config = dict(
    hop_length=160,
    spec_augment=True,
    activation='gelu',
    depths=[1, 1, 2, 1],
    rnn_width=128,
    rnn_residual=False,
    rnn_layers=5,
    loss='cross_entropy',
    eps=1e-08,
    adamw_lr_other_params=0.00096,
    lr_schedule='linear',
)
Rows from block 3 of a small sound classifier, named by matrix and row number. Each number is 200 + 30 x the weight over its row's rms, rounded and kept within 0 to 999. All counts start at 0. After the name is the row's rms in percent of the matrix's.
After each channel's rows are labels from the 100 clips, of 14976, where the channel reaches its highest value: "strongest on" is what is common among them. Only what is clearly more common there than usual is listed. The data: read English sentences (LibriTTS-R). In brackets: how many of the 100, against the usual share in percent.
# conv: width-5 conv (model.blocks.3.conv.weight, 208x208x5, each kernel summed), inputs 0-207

conv.186,114,216,195,206,193,196,216,216,198,252,191,160,203,159,197,191,216,202,180,197,224,211,160,167,213,175,182,212,218,179,238,232,175,196,220,164,223,159,209,226,228,221,268,216,170,249,197,222,151,185,222,212,225,218,171,262,186,217,173,176,173,190,217,206,233,213,252,199,203,208,198,216,188,213,218,223,179,206,229,191,188,204,219,159,198,242,161,209,143,138,212,188,275,262,209,214,227,270,212,248,184,241,144,234,197,193,181,227,218,216,214,178,205,154,198,205,221,171,212,213,197,244,207,227,226,208,220,185,197,196,184,218,273,240,183,239,206,208,206,223,222,274,191,191,193,159,242,208,222,284,221,211,191,193,208,289,214,193,209,234,203,187,241,190,199,168,200,200,192,202,195,222,209,228,191,210,256,215,223,162,190,215,173,182,196,188,139,178,177,214,185,153,260,203,129,164,139,149,179,232,190,174,228,204,232,147,212,147,112
strongest on: voice: female (100 vs 52.3)

conv.144,098,206,209,203,188,279,253,171,166,242,175,185,187,153,238,234,215,181,228,193,236,178,202,196,209,181,175,222,164,189,201,188,205,178,226,194,178,216,211,209,214,221,187,207,195,276,219,185,221,207,252,254,228,173,209,241,252,188,174,208,146,181,151,183,183,143,164,204,169,208,167,208,198,163,204,204,174,180,173,200,190,197,228,224,231,198,146,210,194,153,197,120,236,216,228,227,167,234,232,158,174,156,185,213,159,220,261,145,206,231,168,132,233,177,191,165,193,223,180,207,180,180,262,210,136,196,244,256,163,239,163,241,177,211,187,175,198,213,179,237,199,211,220,158,275,188,205,254,200,187,199,239,216,179,207,236,189,183,176,244,215,158,211,187,177,211,240,232,236,211,144,254,201,258,192,184,185,200,148,228,225,191,170,158,188,200,197,206,195,218,225,216,200,200,223,196,160,194,210,175,242,197,262,232,189,201,232,240,214
strongest on: voice: female (79 vs 52.3)

conv.123,102,236,153,230,203,206,170,151,242,189,211,250,235,231,247,217,267,199,209,200,187,211,238,246,188,210,189,217,174,236,162,155,231,214,167,227,184,197,177,217,142,169,225,207,224,236,266,178,178,207,197,183,212,192,207,202,175,203,166,233,152,220,202,200,274,201,164,219,178,226,186,201,167,185,239,193,205,220,218,210,186,163,201,162,179,192,249,230,216,182,251,176,224,255,204,187,228,211,210,219,231,233,257,171,222,277,196,216,148,200,169,216,179,172,184,202,186,202,224,225,243,163,234,185,199,201,241,205,230,247,181,237,132,197,194,192,228,189,198,213,265,180,176,205,190,196,201,201,161,176,231,266,200,234,194,118,179,176,231,192,196,228,169,157,202,190,238,173,168,184,227,158,201,175,247,220,144,203,220,213,167,157,250,152,221,219,185,180,183,207,224,190,224,198,193,195,221,228,139,200,188,193,157,232,152,235,164,278,197
strongest on: voice: male (99 vs 47.7)

conv.113,099,208,187,207,206,240,186,208,233,213,187,238,219,220,134,151,233,177,232,154,174,178,241,207,133,188,239,234,192,233,203,169,206,219,219,227,169,238,191,220,151,225,217,216,225,173,222,221,179,196,168,245,158,134,170,233,223,193,180,173,210,238,153,144,204,203,152,210,226,203,173,161,283,195,221,186,152,222,159,181,247,220,195,229,245,159,245,189,209,195,174,175,226,227,173,242,188,222,199,235,142,156,192,162,231,191,201,202,177,195,234,199,268,252,267,182,135,204,177,195,185,274,225,180,186,145,218,163,192,242,244,211,217,161,179,213,232,157,195,198,221,253,197,197,179,254,184,168,175,164,246,225,191,237,203,236,218,210,190,235,222,200,189,199,157,204,178,197,195,223,184,239,210,191,188,189,227,149,185,231,195,233,190,189,172,186,241,185,187,192,192,178,193,263,197,176,131,221,214,182,189,204,237,198,194,202,196,163,206
strongest on: voice: female (100 vs 52.3)

conv.197,094,194,188,213,224,220,207,173,193,215,239,169,228,198,278,178,188,222,167,201,220,158,178,233,207,194,243,224,193,238,202,123,161,263,205,178,184,215,211,216,204,215,143,215,190,266,171,144,253,192,211,249,226,201,157,203,162,164,221,235,225,200,201,178,203,203,216,217,245,232,169,234,218,221,202,153,232,162,203,277,202,125,167,212,233,187,145,231,215,249,168,187,128,195,191,154,205,209,266,156,211,202,190,165,249,233,211,250,227,157,186,188,203,217,170,240,209,169,163,222,205,228,165,195,155,190,195,194,179,198,189,227,274,188,220,205,218,196,214,192,153,184,228,229,186,202,215,209,193,219,170,271,217,202,224,201,218,201,203,217,248,177,225,166,228,223,242,189,213,227,189,215,209,197,196,157,203,184,230,191,216,213,185,220,203,214,196,207,227,177,196,174,194,177,196,236,155,189,263,217,279,258,220,145,223,237,176,209,217
strongest on: voice: male (97 vs 47.7)

conv.70,114,160,211,223,196,175,252,262,258,224,218,179,209,233,234,191,222,191,229,191,202,239,187,229,253,125,183,192,175,138,243,160,172,228,166,200,218,161,191,182,190,221,222,162,249,184,198,286,236,215,237,192,212,171,209,200,208,197,189,197,182,224,180,207,182,142,205,252,155,199,219,209,180,245,247,227,241,177,158,188,232,150,210,183,215,180,203,216,188,218,230,193,201,175,210,151,217,165,179,178,163,149,167,146,203,230,189,188,257,209,188,235,206,199,190,231,229,196,240,188,204,180,240,144,124,228,200,192,176,222,207,199,208,212,217,175,188,187,211,199,163,194,204,127,193,173,211,196,241,209,192,168,159,195,205,178,228,192,197,180,190,225,187,152,219,192,137,211,203,222,193,219,239,169,150,179,157,239,159,215,224,188,265,178,206,197,263,168,192,180,150,231,209,189,190,283,175,208,218,213,153,185,214,239,243,234,230,219,198
strongest on: voice: male (99 vs 47.7)

conv.94,103,188,178,171,169,165,202,190,203,194,192,194,151,205,207,223,157,197,209,187,180,174,220,203,230,169,227,225,236,166,185,157,173,215,235,166,179,201,229,200,168,220,201,222,181,218,185,180,149,167,198,223,175,183,174,184,217,226,207,207,223,228,220,225,243,177,215,184,273,226,248,212,265,248,171,199,239,198,199,189,257,220,232,217,152,188,173,213,205,209,195,194,153,164,208,202,183,163,223,182,162,216,218,216,165,230,238,241,256,205,179,203,217,199,258,178,235,199,172,245,187,153,220,230,211,194,218,232,268,210,185,192,217,227,197,268,219,149,223,219,167,183,250,174,174,144,144,170,236,259,163,201,228,195,169,181,191,148,212,229,235,156,170,235,238,206,198,200,209,211,230,247,207,193,229,180,149,190,184,174,186,208,168,208,202,178,238,241,122,220,242,132,165,204,173,173,249,179,147,240,240,195,199,219,180,252,229,266,202
strongest on: voice: male (96 vs 47.7)

conv.167,099,213,241,220,179,198,157,184,192,224,202,175,253,232,198,180,257,182,193,233,160,131,199,179,247,202,213,174,160,210,163,169,175,267,186,171,263,208,180,206,216,227,192,211,260,231,210,244,157,239,176,185,239,268,241,192,170,177,171,124,198,134,234,224,183,213,170,221,212,202,205,229,249,176,202,233,157,193,218,224,199,174,187,180,247,214,190,181,209,215,207,185,198,223,171,177,153,247,174,197,213,211,201,171,247,159,208,171,189,175,167,132,196,268,202,238,205,238,232,238,180,228,177,265,172,191,197,193,184,215,202,234,198,210,220,144,197,182,209,211,194,193,236,207,186,218,193,192,259,223,149,204,169,222,208,205,191,160,204,146,242,202,197,187,190,164,236,203,147,221,122,210,265,166,197,209,253,180,218,185,178,198,198,245,199,210,235,189,202,202,163,177,164,213,240,187,196,237,169,205,269,191,216,222,236,202,193,227,203
strongest on: voice: male (97 vs 47.7)

conv.92,099,154,237,222,170,218,184,227,213,264,219,237,205,206,183,218,201,211,201,162,240,178,198,237,218,262,228,200,146,214,150,213,246,207,178,190,231,218,204,215,208,224,199,185,260,180,220,157,228,252,172,201,192,188,181,170,185,238,174,220,169,200,192,166,183,217,216,221,215,201,162,248,204,166,165,244,198,208,193,159,217,218,172,213,211,257,234,234,167,216,191,189,204,127,216,196,200,203,189,170,251,142,203,194,203,190,195,239,222,143,231,225,137,164,273,204,198,209,172,151,159,151,223,182,165,220,197,204,198,150,173,190,174,231,237,129,218,169,260,204,253,218,207,215,214,163,206,200,159,250,159,184,201,182,216,165,209,179,118,193,183,224,184,204,241,243,196,222,180,218,222,179,238,176,249,218,190,243,205,248,233,221,205,159,177,166,201,220,184,234,235,216,212,171,150,185,256,158,136,198,223,186,200,204,193,217,208,238,182
strongest on: voice: male (94 vs 47.7)

conv.73,103,181,168,234,190,187,186,192,215,241,185,194,210,256,194,202,225,219,186,238,196,192,114,194,216,220,163,248,206,157,236,195,208,238,269,153,220,210,276,133,224,198,273,211,227,183,234,256,204,204,215,203,245,177,243,224,205,189,147,230,223,202,243,248,259,216,230,157,167,200,184,192,187,193,226,202,184,185,208,225,221,187,173,214,223,175,242,188,225,223,243,223,212,258,229,166,191,190,215,196,178,201,241,152,238,179,211,211,210,203,212,229,174,193,208,196,247,216,193,224,222,226,178,185,220,189,220,181,249,173,169,231,266,240,244,277,226,267,182,194,197,188,171,211,226,221,181,213,251,155,225,233,202,238,258,203,171,211,161,191,236,177,231,207,151,210,225,243,212,201,141,248,239,186,196,202,211,218,197,226,246,227,244,189,261,191,185,206,218,190,216,158,191,192,162,194,225,167,209,128,198,201,190,193,185,204,204,182,215
strongest on: voice: male (100 vs 47.7)

conv.45,090,182,261,196,180,229,189,168,238,245,151,235,239,190,222,217,208,147,146,186,190,202,184,237,204,177,193,239,222,196,165,189,189,187,209,192,190,191,209,210,160,180,200,227,213,236,222,198,196,186,220,210,152,284,202,192,232,145,224,192,179,227,184,145,166,190,140,188,195,176,247,170,230,232,201,174,216,191,223,182,183,230,192,241,237,146,211,180,214,225,217,157,215,258,182,227,138,266,170,230,239,192,145,239,192,142,166,234,191,170,243,248,206,138,222,196,217,207,210,171,231,188,190,196,162,231,213,171,158,199,209,159,166,182,189,140,159,170,214,168,179,222,184,185,224,256,217,220,201,174,193,166,160,192,284,235,188,183,179,154,219,198,230,242,166,172,190,186,205,228,218,192,181,204,236,160,171,200,192,231,196,237,157,196,279,290,209,175,187,247,154,187,206,207,230,200,200,204,219,194,186,199,201,180,186,200,205,212,198
strongest on: voice: female (98 vs 52.3)

conv.205,098,179,203,220,139,222,153,182,210,210,188,217,185,219,268,224,214,261,184,205,245,172,202,228,227,189,239,219,242,217,223,203,225,276,236,167,212,247,245,268,170,190,182,198,222,201,152,175,169,168,225,182,217,238,214,245,181,214,212,208,195,190,234,226,191,203,211,145,175,176,204,190,154,268,221,159,217,186,204,245,183,194,175,214,185,250,229,157,230,198,167,175,275,217,163,150,160,174,220,208,195,204,196,213,202,181,240,252,168,214,216,173,190,178,204,172,192,180,212,234,178,187,217,192,184,229,273,193,251,184,238,204,201,196,178,196,226,226,162,246,179,238,179,224,191,191,196,230,182,191,245,303,204,180,206,196,207,189,194,224,195,193,128,213,237,209,192,212,215,219,218,209,250,158,207,175,200,189,114,211,206,210,227,135,186,206,149,206,230,224,238,172,176,227,194,163,189,182,210,235,190,219,257,210,146,185,194,223,218
strongest on: voice: female (98 vs 52.3)

conv.39,097,205,234,154,213,190,216,210,228,148,217,183,193,178,209,183,231,136,214,147,172,208,164,160,195,197,183,238,199,176,240,206,140,222,227,198,199,163,209,196,216,214,218,224,210,167,209,229,214,172,191,171,170,216,234,261,253,200,157,188,201,224,202,186,168,240,160,188,164,168,233,184,256,242,199,149,185,193,180,206,182,167,248,193,160,184,182,167,222,192,171,133,224,208,184,207,216,202,178,192,163,170,197,198,229,216,196,203,178,155,211,206,210,118,222,275,164,245,210,214,242,282,187,220,212,215,239,220,184,214,162,218,200,194,214,227,210,152,210,226,152,176,181,214,145,171,200,187,167,177,229,223,201,187,194,235,211,179,251,226,226,216,215,224,258,189,148,202,163,162,230,175,193,244,196,245,163,217,212,200,191,198,155,211,184,216,204,249,261,222,219,270,273,239,174,180,190,210,171,212,203,150,172,267,201,195,186,233,169
strongest on: voice: female (100 vs 52.3)

conv.56,088,167,227,170,265,228,207,221,179,197,219,211,185,191,233,190,144,218,177,210,208,204,155,204,195,239,144,244,205,164,144,247,198,160,188,182,161,196,216,166,227,152,210,194,223,204,197,167,234,245,204,256,184,210,251,247,220,163,212,213,171,201,226,216,233,223,185,160,165,211,224,196,189,194,247,193,175,181,218,203,196,209,220,179,222,168,234,245,204,238,210,226,250,220,138,198,207,201,211,194,192,162,227,161,210,238,169,186,209,193,195,133,234,178,196,178,224,258,189,201,188,220,165,187,163,221,195,252,181,226,186,244,213,193,242,169,261,238,203,231,201,134,155,204,224,206,169,139,237,182,208,188,192,194,201,127,192,212,218,186,188,183,218,233,185,217,223,197,196,211,216,218,215,217,163,134,213,250,252,225,205,219,251,224,196,244,250,233,206,185,196,195,197,222,252,202,216,191,190,130,144,219,222,265,231,242,124,197,162
strongest on: voice: male (99 vs 47.7)

conv.4,113,147,205,224,216,185,190,172,234,266,214,205,197,146,209,212,214,217,222,181,177,267,181,180,177,232,189,261,186,196,187,159,211,215,202,181,213,212,220,179,195,153,155,218,189,189,211,195,200,223,204,250,161,191,238,198,262,189,203,257,258,199,237,168,205,207,192,177,159,216,180,194,198,259,174,244,229,226,232,233,211,178,230,212,216,221,203,241,165,225,222,178,201,178,158,224,158,201,159,246,252,175,252,197,174,215,177,197,231,243,205,206,179,160,204,200,182,204,223,172,252,175,184,202,168,159,191,188,186,209,205,201,229,202,228,186,171,165,264,223,230,163,188,218,191,172,205,174,161,271,200,235,241,198,233,220,206,192,219,229,207,233,284,164,233,159,196,192,222,222,207,183,188,207,189,252,152,285,236,212,204,194,194,184,179,201,248,166,166,244,195,198,203,183,198,186,212,170,149,309,196,203,144,265,203,194,200,204,217
strongest on: voice: male (99 vs 47.7)

conv.151,106,186,203,256,156,220,221,195,201,189,252,209,214,181,204,228,230,200,233,206,169,201,216,200,203,164,255,231,209,238,184,228,180,229,224,207,167,223,236,157,191,188,254,197,230,201,151,149,218,182,166,211,211,199,164,177,252,183,230,224,210,192,216,165,207,158,206,238,205,176,186,210,202,206,171,192,130,219,172,181,132,189,214,124,124,224,205,200,193,181,176,207,170,188,143,210,171,195,172,211,211,235,202,151,153,201,155,174,198,201,163,178,188,143,234,176,206,196,202,162,255,190,216,137,204,202,208,195,187,195,157,303,259,213,223,179,198,154,211,215,255,171,186,165,209,171,235,184,211,157,221,244,206,219,168,211,183,224,235,218,236,212,196,146,225,210,209,178,185,218,234,217,174,246,207,226,136,220,183,174,166,214,214,201,198,179,143,198,214,198,257,244,266,179,245,184,238,210,236,237,248,189,240,186,211,213,212,226,212
strongest on: voice: male (100 vs 47.7)

conv.177,106,172,218,226,255,182,228,135,219,200,250,232,214,193,248,190,214,189,219,231,243,248,218,240,233,183,134,211,164,168,204,202,175,195,181,208,187,245,169,166,227,218,156,200,225,195,117,215,207,154,201,201,263,145,217,195,236,191,226,186,143,207,210,201,262,150,177,154,189,198,205,194,175,209,281,213,221,260,219,209,220,192,147,197,249,178,236,153,149,206,192,209,185,176,210,186,161,215,202,222,156,149,175,198,144,233,214,182,133,178,232,158,205,207,181,187,200,224,198,220,155,160,193,235,239,151,209,255,180,171,213,199,215,222,231,189,177,178,249,192,250,210,163,192,245,211,191,180,236,201,191,178,203,223,244,190,209,165,220,192,197,162,181,235,191,188,200,229,216,199,284,233,189,202,190,172,194,215,196,206,198,202,253,211,182,168,217,239,158,220,168,192,181,224,183,239,182,174,204,152,239,170,188,234,241,216,180,198,176
strongest on: voice: male (100 vs 47.7)

conv.120,099,200,218,204,174,212,168,201,187,132,211,223,174,201,218,204,196,230,215,212,180,221,175,209,226,225,206,209,183,267,221,239,222,169,159,210,227,244,140,194,176,274,117,214,233,272,165,195,251,166,195,237,210,189,201,188,193,183,235,250,230,209,191,187,178,152,180,190,234,180,220,174,199,151,148,200,213,137,179,204,155,230,210,213,174,203,217,184,252,249,157,157,202,166,210,145,191,147,220,178,224,184,216,277,239,262,204,229,168,208,181,245,188,194,182,121,190,195,217,166,180,207,210,153,229,141,188,190,207,140,239,221,174,198,188,191,212,189,143,196,227,164,212,181,176,187,234,174,189,211,250,234,189,139,163,171,199,201,207,198,158,183,211,200,187,210,180,144,198,240,163,204,237,203,180,191,241,223,152,207,181,218,216,209,232,188,201,169,161,161,199,180,149,181,190,184,197,179,253,180,231,199,196,191,216,204,237,189,197
strongest on: voice: female (94 vs 52.3)

conv.153,110,204,183,192,220,264,174,204,202,231,132,213,142,226,234,245,168,204,225,172,243,198,171,156,224,179,164,240,224,168,173,215,234,189,174,201,176,190,202,187,193,219,229,174,256,221,218,186,219,240,235,206,198,166,195,261,220,218,189,217,190,250,216,187,219,244,191,236,156,159,178,208,211,177,222,231,229,182,160,204,178,219,218,164,204,181,178,207,172,185,199,234,249,221,217,207,217,221,206,186,190,218,208,176,155,199,253,193,202,240,185,184,225,169,249,254,220,199,220,183,186,202,230,169,216,201,184,173,200,191,259,219,197,193,254,206,155,161,240,281,238,200,177,202,209,182,195,270,180,173,241,194,243,190,184,251,179,186,217,145,239,215,223,205,199,195,202,221,245,260,168,224,230,223,205,207,186,240,155,155,141,205,149,196,179,247,162,212,202,192,218,227,215,191,145,223,177,168,170,257,214,204,276,144,151,161,202,168,154
strongest on: voice: female (100 vs 52.3)

conv.126,089,224,203,197,227,229,208,201,216,200,145,208,217,193,216,159,178,172,239,179,221,160,140,192,192,175,198,194,257,213,180,213,266,212,182,189,188,141,227,174,205,183,191,191,201,166,224,232,187,220,179,152,253,222,168,163,167,205,284,216,255,187,135,183,214,200,173,199,204,203,253,117,195,195,257,217,202,192,170,219,172,162,155,213,209,173,216,217,214,186,212,198,151,232,157,127,200,161,193,212,217,222,199,208,238,201,251,222,186,248,228,182,174,197,231,169,170,242,248,194,216,208,204,182,210,177,195,184,204,217,163,240,179,134,177,167,221,200,276,194,221,199,195,290,182,208,267,253,220,175,168,164,219,163,158,182,204,166,240,165,205,230,176,176,152,198,226,195,224,200,223,210,206,195,177,207,188,165,202,186,202,208,177,143,221,232,204,144,196,219,129,206,184,174,177,178,181,240,173,237,195,213,182,166,172,189,197,167,206
strongest on: voice: male (98 vs 47.7)

conv.72,093,207,173,268,235,165,180,171,193,191,193,191,174,258,163,233,221,178,223,157,225,238,263,203,243,183,160,180,155,159,174,177,226,214,259,179,195,220,184,208,222,206,156,163,259,267,238,206,242,171,192,234,148,224,190,173,204,184,150,272,150,220,173,185,204,205,215,221,219,198,234,215,163,189,189,214,254,187,250,133,227,197,200,200,235,210,211,265,191,186,215,199,177,218,179,209,121,190,206,173,196,198,204,143,144,164,160,244,177,198,217,224,164,221,183,218,170,179,214,208,158,220,192,152,220,214,191,203,187,200,178,214,159,217,180,196,192,203,183,192,180,245,230,161,196,159,223,181,182,192,182,263,196,211,149,206,202,227,245,208,209,249,187,222,202,192,162,184,133,242,208,186,214,212,221,225,206,161,187,210,196,178,183,224,227,211,191,225,215,177,256,256,221,151,243,234,222,245,164,253,169,185,210,220,195,203,151,221,209
strongest on: voice: female (99 vs 52.3)

conv.199,091,102,168,174,242,192,195,255,198,230,214,222,216,200,177,202,177,161,192,185,131,117,221,231,216,168,231,232,223,196,211,217,215,197,206,185,228,196,238,216,179,209,175,152,305,213,184,227,187,195,228,158,207,209,230,166,234,228,191,183,177,179,191,209,192,203,212,187,231,188,185,232,165,209,209,210,184,241,266,210,183,211,191,218,225,243,245,190,195,278,234,254,198,178,242,217,214,270,205,235,213,208,200,175,172,241,173,199,178,171,201,161,208,152,171,189,174,212,154,151,199,168,207,225,200,248,158,267,237,172,221,222,180,227,173,193,213,211,170,223,222,231,186,190,227,271,171,182,176,190,168,158,219,184,226,220,180,261,225,243,169,194,234,215,226,172,238,214,197,232,201,227,134,191,215,214,183,156,236,199,197,169,194,166,210,227,161,213,158,209,201,245,193,178,211,185,216,175,197,228,187,191,174,203,221,186,266,225,225
strongest on: voice: female (98 vs 52.3)

conv.3,104,138,186,167,183,173,193,161,191,168,217,224,206,208,133,256,241,206,168,194,182,222,156,194,228,127,206,224,216,225,197,193,192,277,234,189,174,195,228,159,230,172,214,235,187,178,208,281,230,228,197,190,238,173,193,172,250,165,205,227,215,209,205,262,227,166,178,204,183,235,186,212,131,215,147,171,182,189,198,234,166,186,249,205,191,184,226,216,200,269,203,196,191,272,207,233,189,227,205,215,252,178,226,163,291,195,203,205,208,235,185,209,205,187,208,188,275,208,223,247,222,164,219,150,233,210,233,171,214,205,210,257,231,165,190,216,223,196,186,203,266,203,203,151,175,233,183,179,212,189,230,231,223,190,218,167,193,206,171,201,188,247,246,228,216,218,202,219,213,216,192,203,189,242,201,217,165,235,198,218,173,166,232,208,221,211,195,179,197,194,211,198,155,145,241,277,197,202,172,197,181,207,186,273,234,193,177,190,216
strongest on: voice: male (100 vs 47.7)

conv.203,096,175,217,241,226,126,187,132,214,214,140,189,183,225,166,234,255,195,191,196,150,239,167,155,253,198,180,208,244,248,145,222,191,266,237,213,169,238,215,199,206,153,193,137,195,226,261,191,204,223,207,203,211,170,182,200,163,199,221,195,204,262,188,155,213,178,197,244,174,177,191,204,142,197,170,251,189,194,240,202,115,175,203,180,164,219,191,198,203,208,175,217,181,280,193,200,180,181,221,174,191,170,221,216,232,225,222,234,217,201,158,168,206,204,180,234,168,221,182,226,234,180,197,240,190,156,166,211,210,297,194,186,211,170,202,222,209,191,188,205,162,236,194,183,171,224,205,198,190,137,196,210,197,177,193,177,194,213,157,224,243,191,216,197,177,193,196,236,225,253,220,247,198,219,236,243,128,231,193,217,228,202,150,185,219,206,191,224,186,218,300,183,195,198,175,218,196,224,212,232,213,176,172,209,211,216,196,219,183
strongest on: voice: male (97 vs 47.7)

conv.93,105,194,191,241,155,223,244,215,214,258,183,160,167,208,164,178,206,185,192,205,174,143,228,228,157,148,202,169,203,181,164,191,183,224,211,246,169,193,146,193,173,168,223,176,166,204,165,208,204,181,203,173,184,222,237,212,192,221,193,221,254,237,166,232,178,165,206,197,192,184,164,186,193,198,244,165,189,203,195,200,193,126,107,226,179,181,114,206,175,197,157,131,165,167,190,224,230,192,224,182,208,203,143,168,257,206,209,230,220,199,162,232,204,232,175,181,205,186,164,197,246,171,186,135,194,179,192,166,202,172,236,193,230,226,233,207,186,177,181,178,185,152,211,198,136,163,203,190,208,226,152,208,239,233,195,205,176,213,189,211,188,184,201,178,196,207,179,235,179,176,194,232,166,251,192,217,240,163,188,206,215,206,244,163,220,207,225,148,187,249,251,250,199,185,244,168,207,135,235,210,193,221,203,271,207,194,256,253,230
strongest on: voice: male (99 vs 47.7)

conv.164,086,218,230,190,165,219,187,195,193,273,219,235,209,136,228,173,137,230,214,237,184,245,147,213,173,161,169,128,208,161,172,184,193,204,248,163,228,176,150,159,252,222,199,241,202,208,205,232,182,206,224,208,234,198,215,170,185,168,255,192,190,158,185,214,216,219,183,203,238,267,230,159,194,200,154,192,215,201,242,193,188,185,208,207,175,244,180,252,176,215,161,159,194,194,223,267,289,162,203,222,194,206,197,218,152,173,187,232,185,215,229,199,168,183,207,211,179,180,225,204,154,168,190,234,234,184,207,173,199,235,207,169,234,215,190,199,173,125,198,194,241,183,229,195,198,225,202,249,211,194,252,207,215,152,153,245,211,222,218,174,165,198,221,211,168,200,171,128,155,210,163,231,191,215,173,185,247,189,170,144,174,195,224,162,217,183,184,212,203,164,173,176,139,172,183,180,213,192,220,194,175,141,236,177,236,207,195,210,241
strongest on: voice: female (99 vs 52.3)

conv.188,094,176,185,248,194,171,261,190,192,187,173,201,209,249,245,218,172,252,267,262,251,242,189,193,207,230,177,209,197,198,186,206,204,149,201,140,162,172,216,194,240,225,191,176,191,198,172,189,138,235,250,292,228,243,228,214,196,215,214,209,181,205,196,162,212,177,260,171,233,191,236,172,216,187,211,205,212,206,199,204,216,193,209,204,175,253,153,221,223,222,246,170,232,206,246,200,164,220,220,253,195,244,245,209,207,222,241,212,235,232,217,190,202,169,256,224,171,177,224,197,174,237,178,195,255,199,248,215,180,202,164,167,172,188,227,179,206,185,229,221,215,191,181,271,203,193,178,214,201,290,209,187,170,219,148,222,189,166,215,192,232,216,235,177,150,205,208,226,198,213,137,122,230,235,186,202,200,200,227,175,211,191,179,223,176,212,147,210,238,234,225,217,164,246,170,225,217,196,198,226,182,224,227,174,150,176,163,218,180
strongest on: voice: female (100 vs 52.3)

conv.202,086,182,228,207,156,172,165,195,229,179,187,241,203,211,239,206,170,219,173,227,173,225,217,268,178,162,190,165,149,190,174,262,172,195,166,175,154,251,238,218,201,213,223,198,217,159,206,220,255,179,228,207,158,174,212,221,248,206,211,221,157,228,164,137,187,175,239,205,242,205,221,232,157,212,215,162,163,160,190,225,190,177,250,206,144,213,193,232,174,155,222,187,246,187,190,149,259,170,189,213,220,239,250,198,148,183,193,151,148,178,191,218,213,224,176,279,257,233,164,194,202,226,188,194,213,176,213,169,207,169,146,169,241,200,278,181,257,222,205,234,247,190,170,222,208,213,188,169,170,202,198,166,192,253,190,200,205,247,221,232,235,199,171,207,178,144,172,219,150,240,205,154,208,223,191,230,170,178,209,175,240,217,258,220,175,202,204,231,202,194,209,202,203,232,180,164,207,199,197,191,217,187,246,188,160,220,185,229,214
strongest on: voice: male (98 vs 47.7)

conv.185,100,238,196,162,219,234,182,187,228,215,162,220,186,198,200,184,126,249,205,189,225,212,199,223,195,157,187,217,193,207,208,249,183,216,236,224,247,213,295,183,222,208,173,213,246,201,227,216,177,193,213,200,217,182,231,215,223,174,236,172,227,253,183,198,215,216,235,232,199,179,183,217,187,260,194,182,186,231,245,202,231,183,271,191,251,228,192,189,226,248,206,228,211,197,242,173,172,214,196,175,230,181,183,156,236,241,201,226,203,153,223,221,196,222,214,201,204,214,203,247,196,216,205,193,202,218,174,211,220,189,199,264,206,207,241,206,184,241,157,217,173,188,277,211,212,168,210,211,267,230,193,175,243,235,248,164,182,249,208,172,141,166,191,239,208,194,198,258,190,207,232,172,143,148,206,235,188,163,187,189,191,272,217,171,196,209,245,222,200,143,182,197,210,216,189,202,138,222,132,153,228,186,218,253,203,262,142,225,222
strongest on: voice: male (99 vs 47.7)

conv.180,088,199,239,153,177,225,143,237,217,186,183,195,179,169,226,159,183,180,160,193,209,177,276,166,183,199,196,163,211,171,181,145,162,205,207,199,172,162,204,190,225,166,180,200,223,136,162,136,238,197,205,220,185,204,236,184,177,202,225,187,247,233,191,188,232,221,295,187,195,178,236,187,174,220,169,242,208,256,187,139,213,174,252,159,209,215,196,170,232,205,198,154,197,175,200,178,221,214,180,191,163,247,173,169,187,218,155,206,253,202,189,149,190,179,178,180,211,197,193,240,239,207,174,197,164,240,231,188,195,161,178,211,208,189,182,151,227,176,185,178,190,193,177,221,244,198,219,154,200,143,189,188,233,229,177,194,205,207,200,218,192,233,211,239,212,188,172,257,209,183,226,257,156,162,206,235,164,196,238,224,210,226,263,186,177,226,202,223,217,156,179,201,251,268,213,195,204,173,214,161,229,255,230,226,125,239,169,170,147
strongest on: voice: male (97 vs 47.7)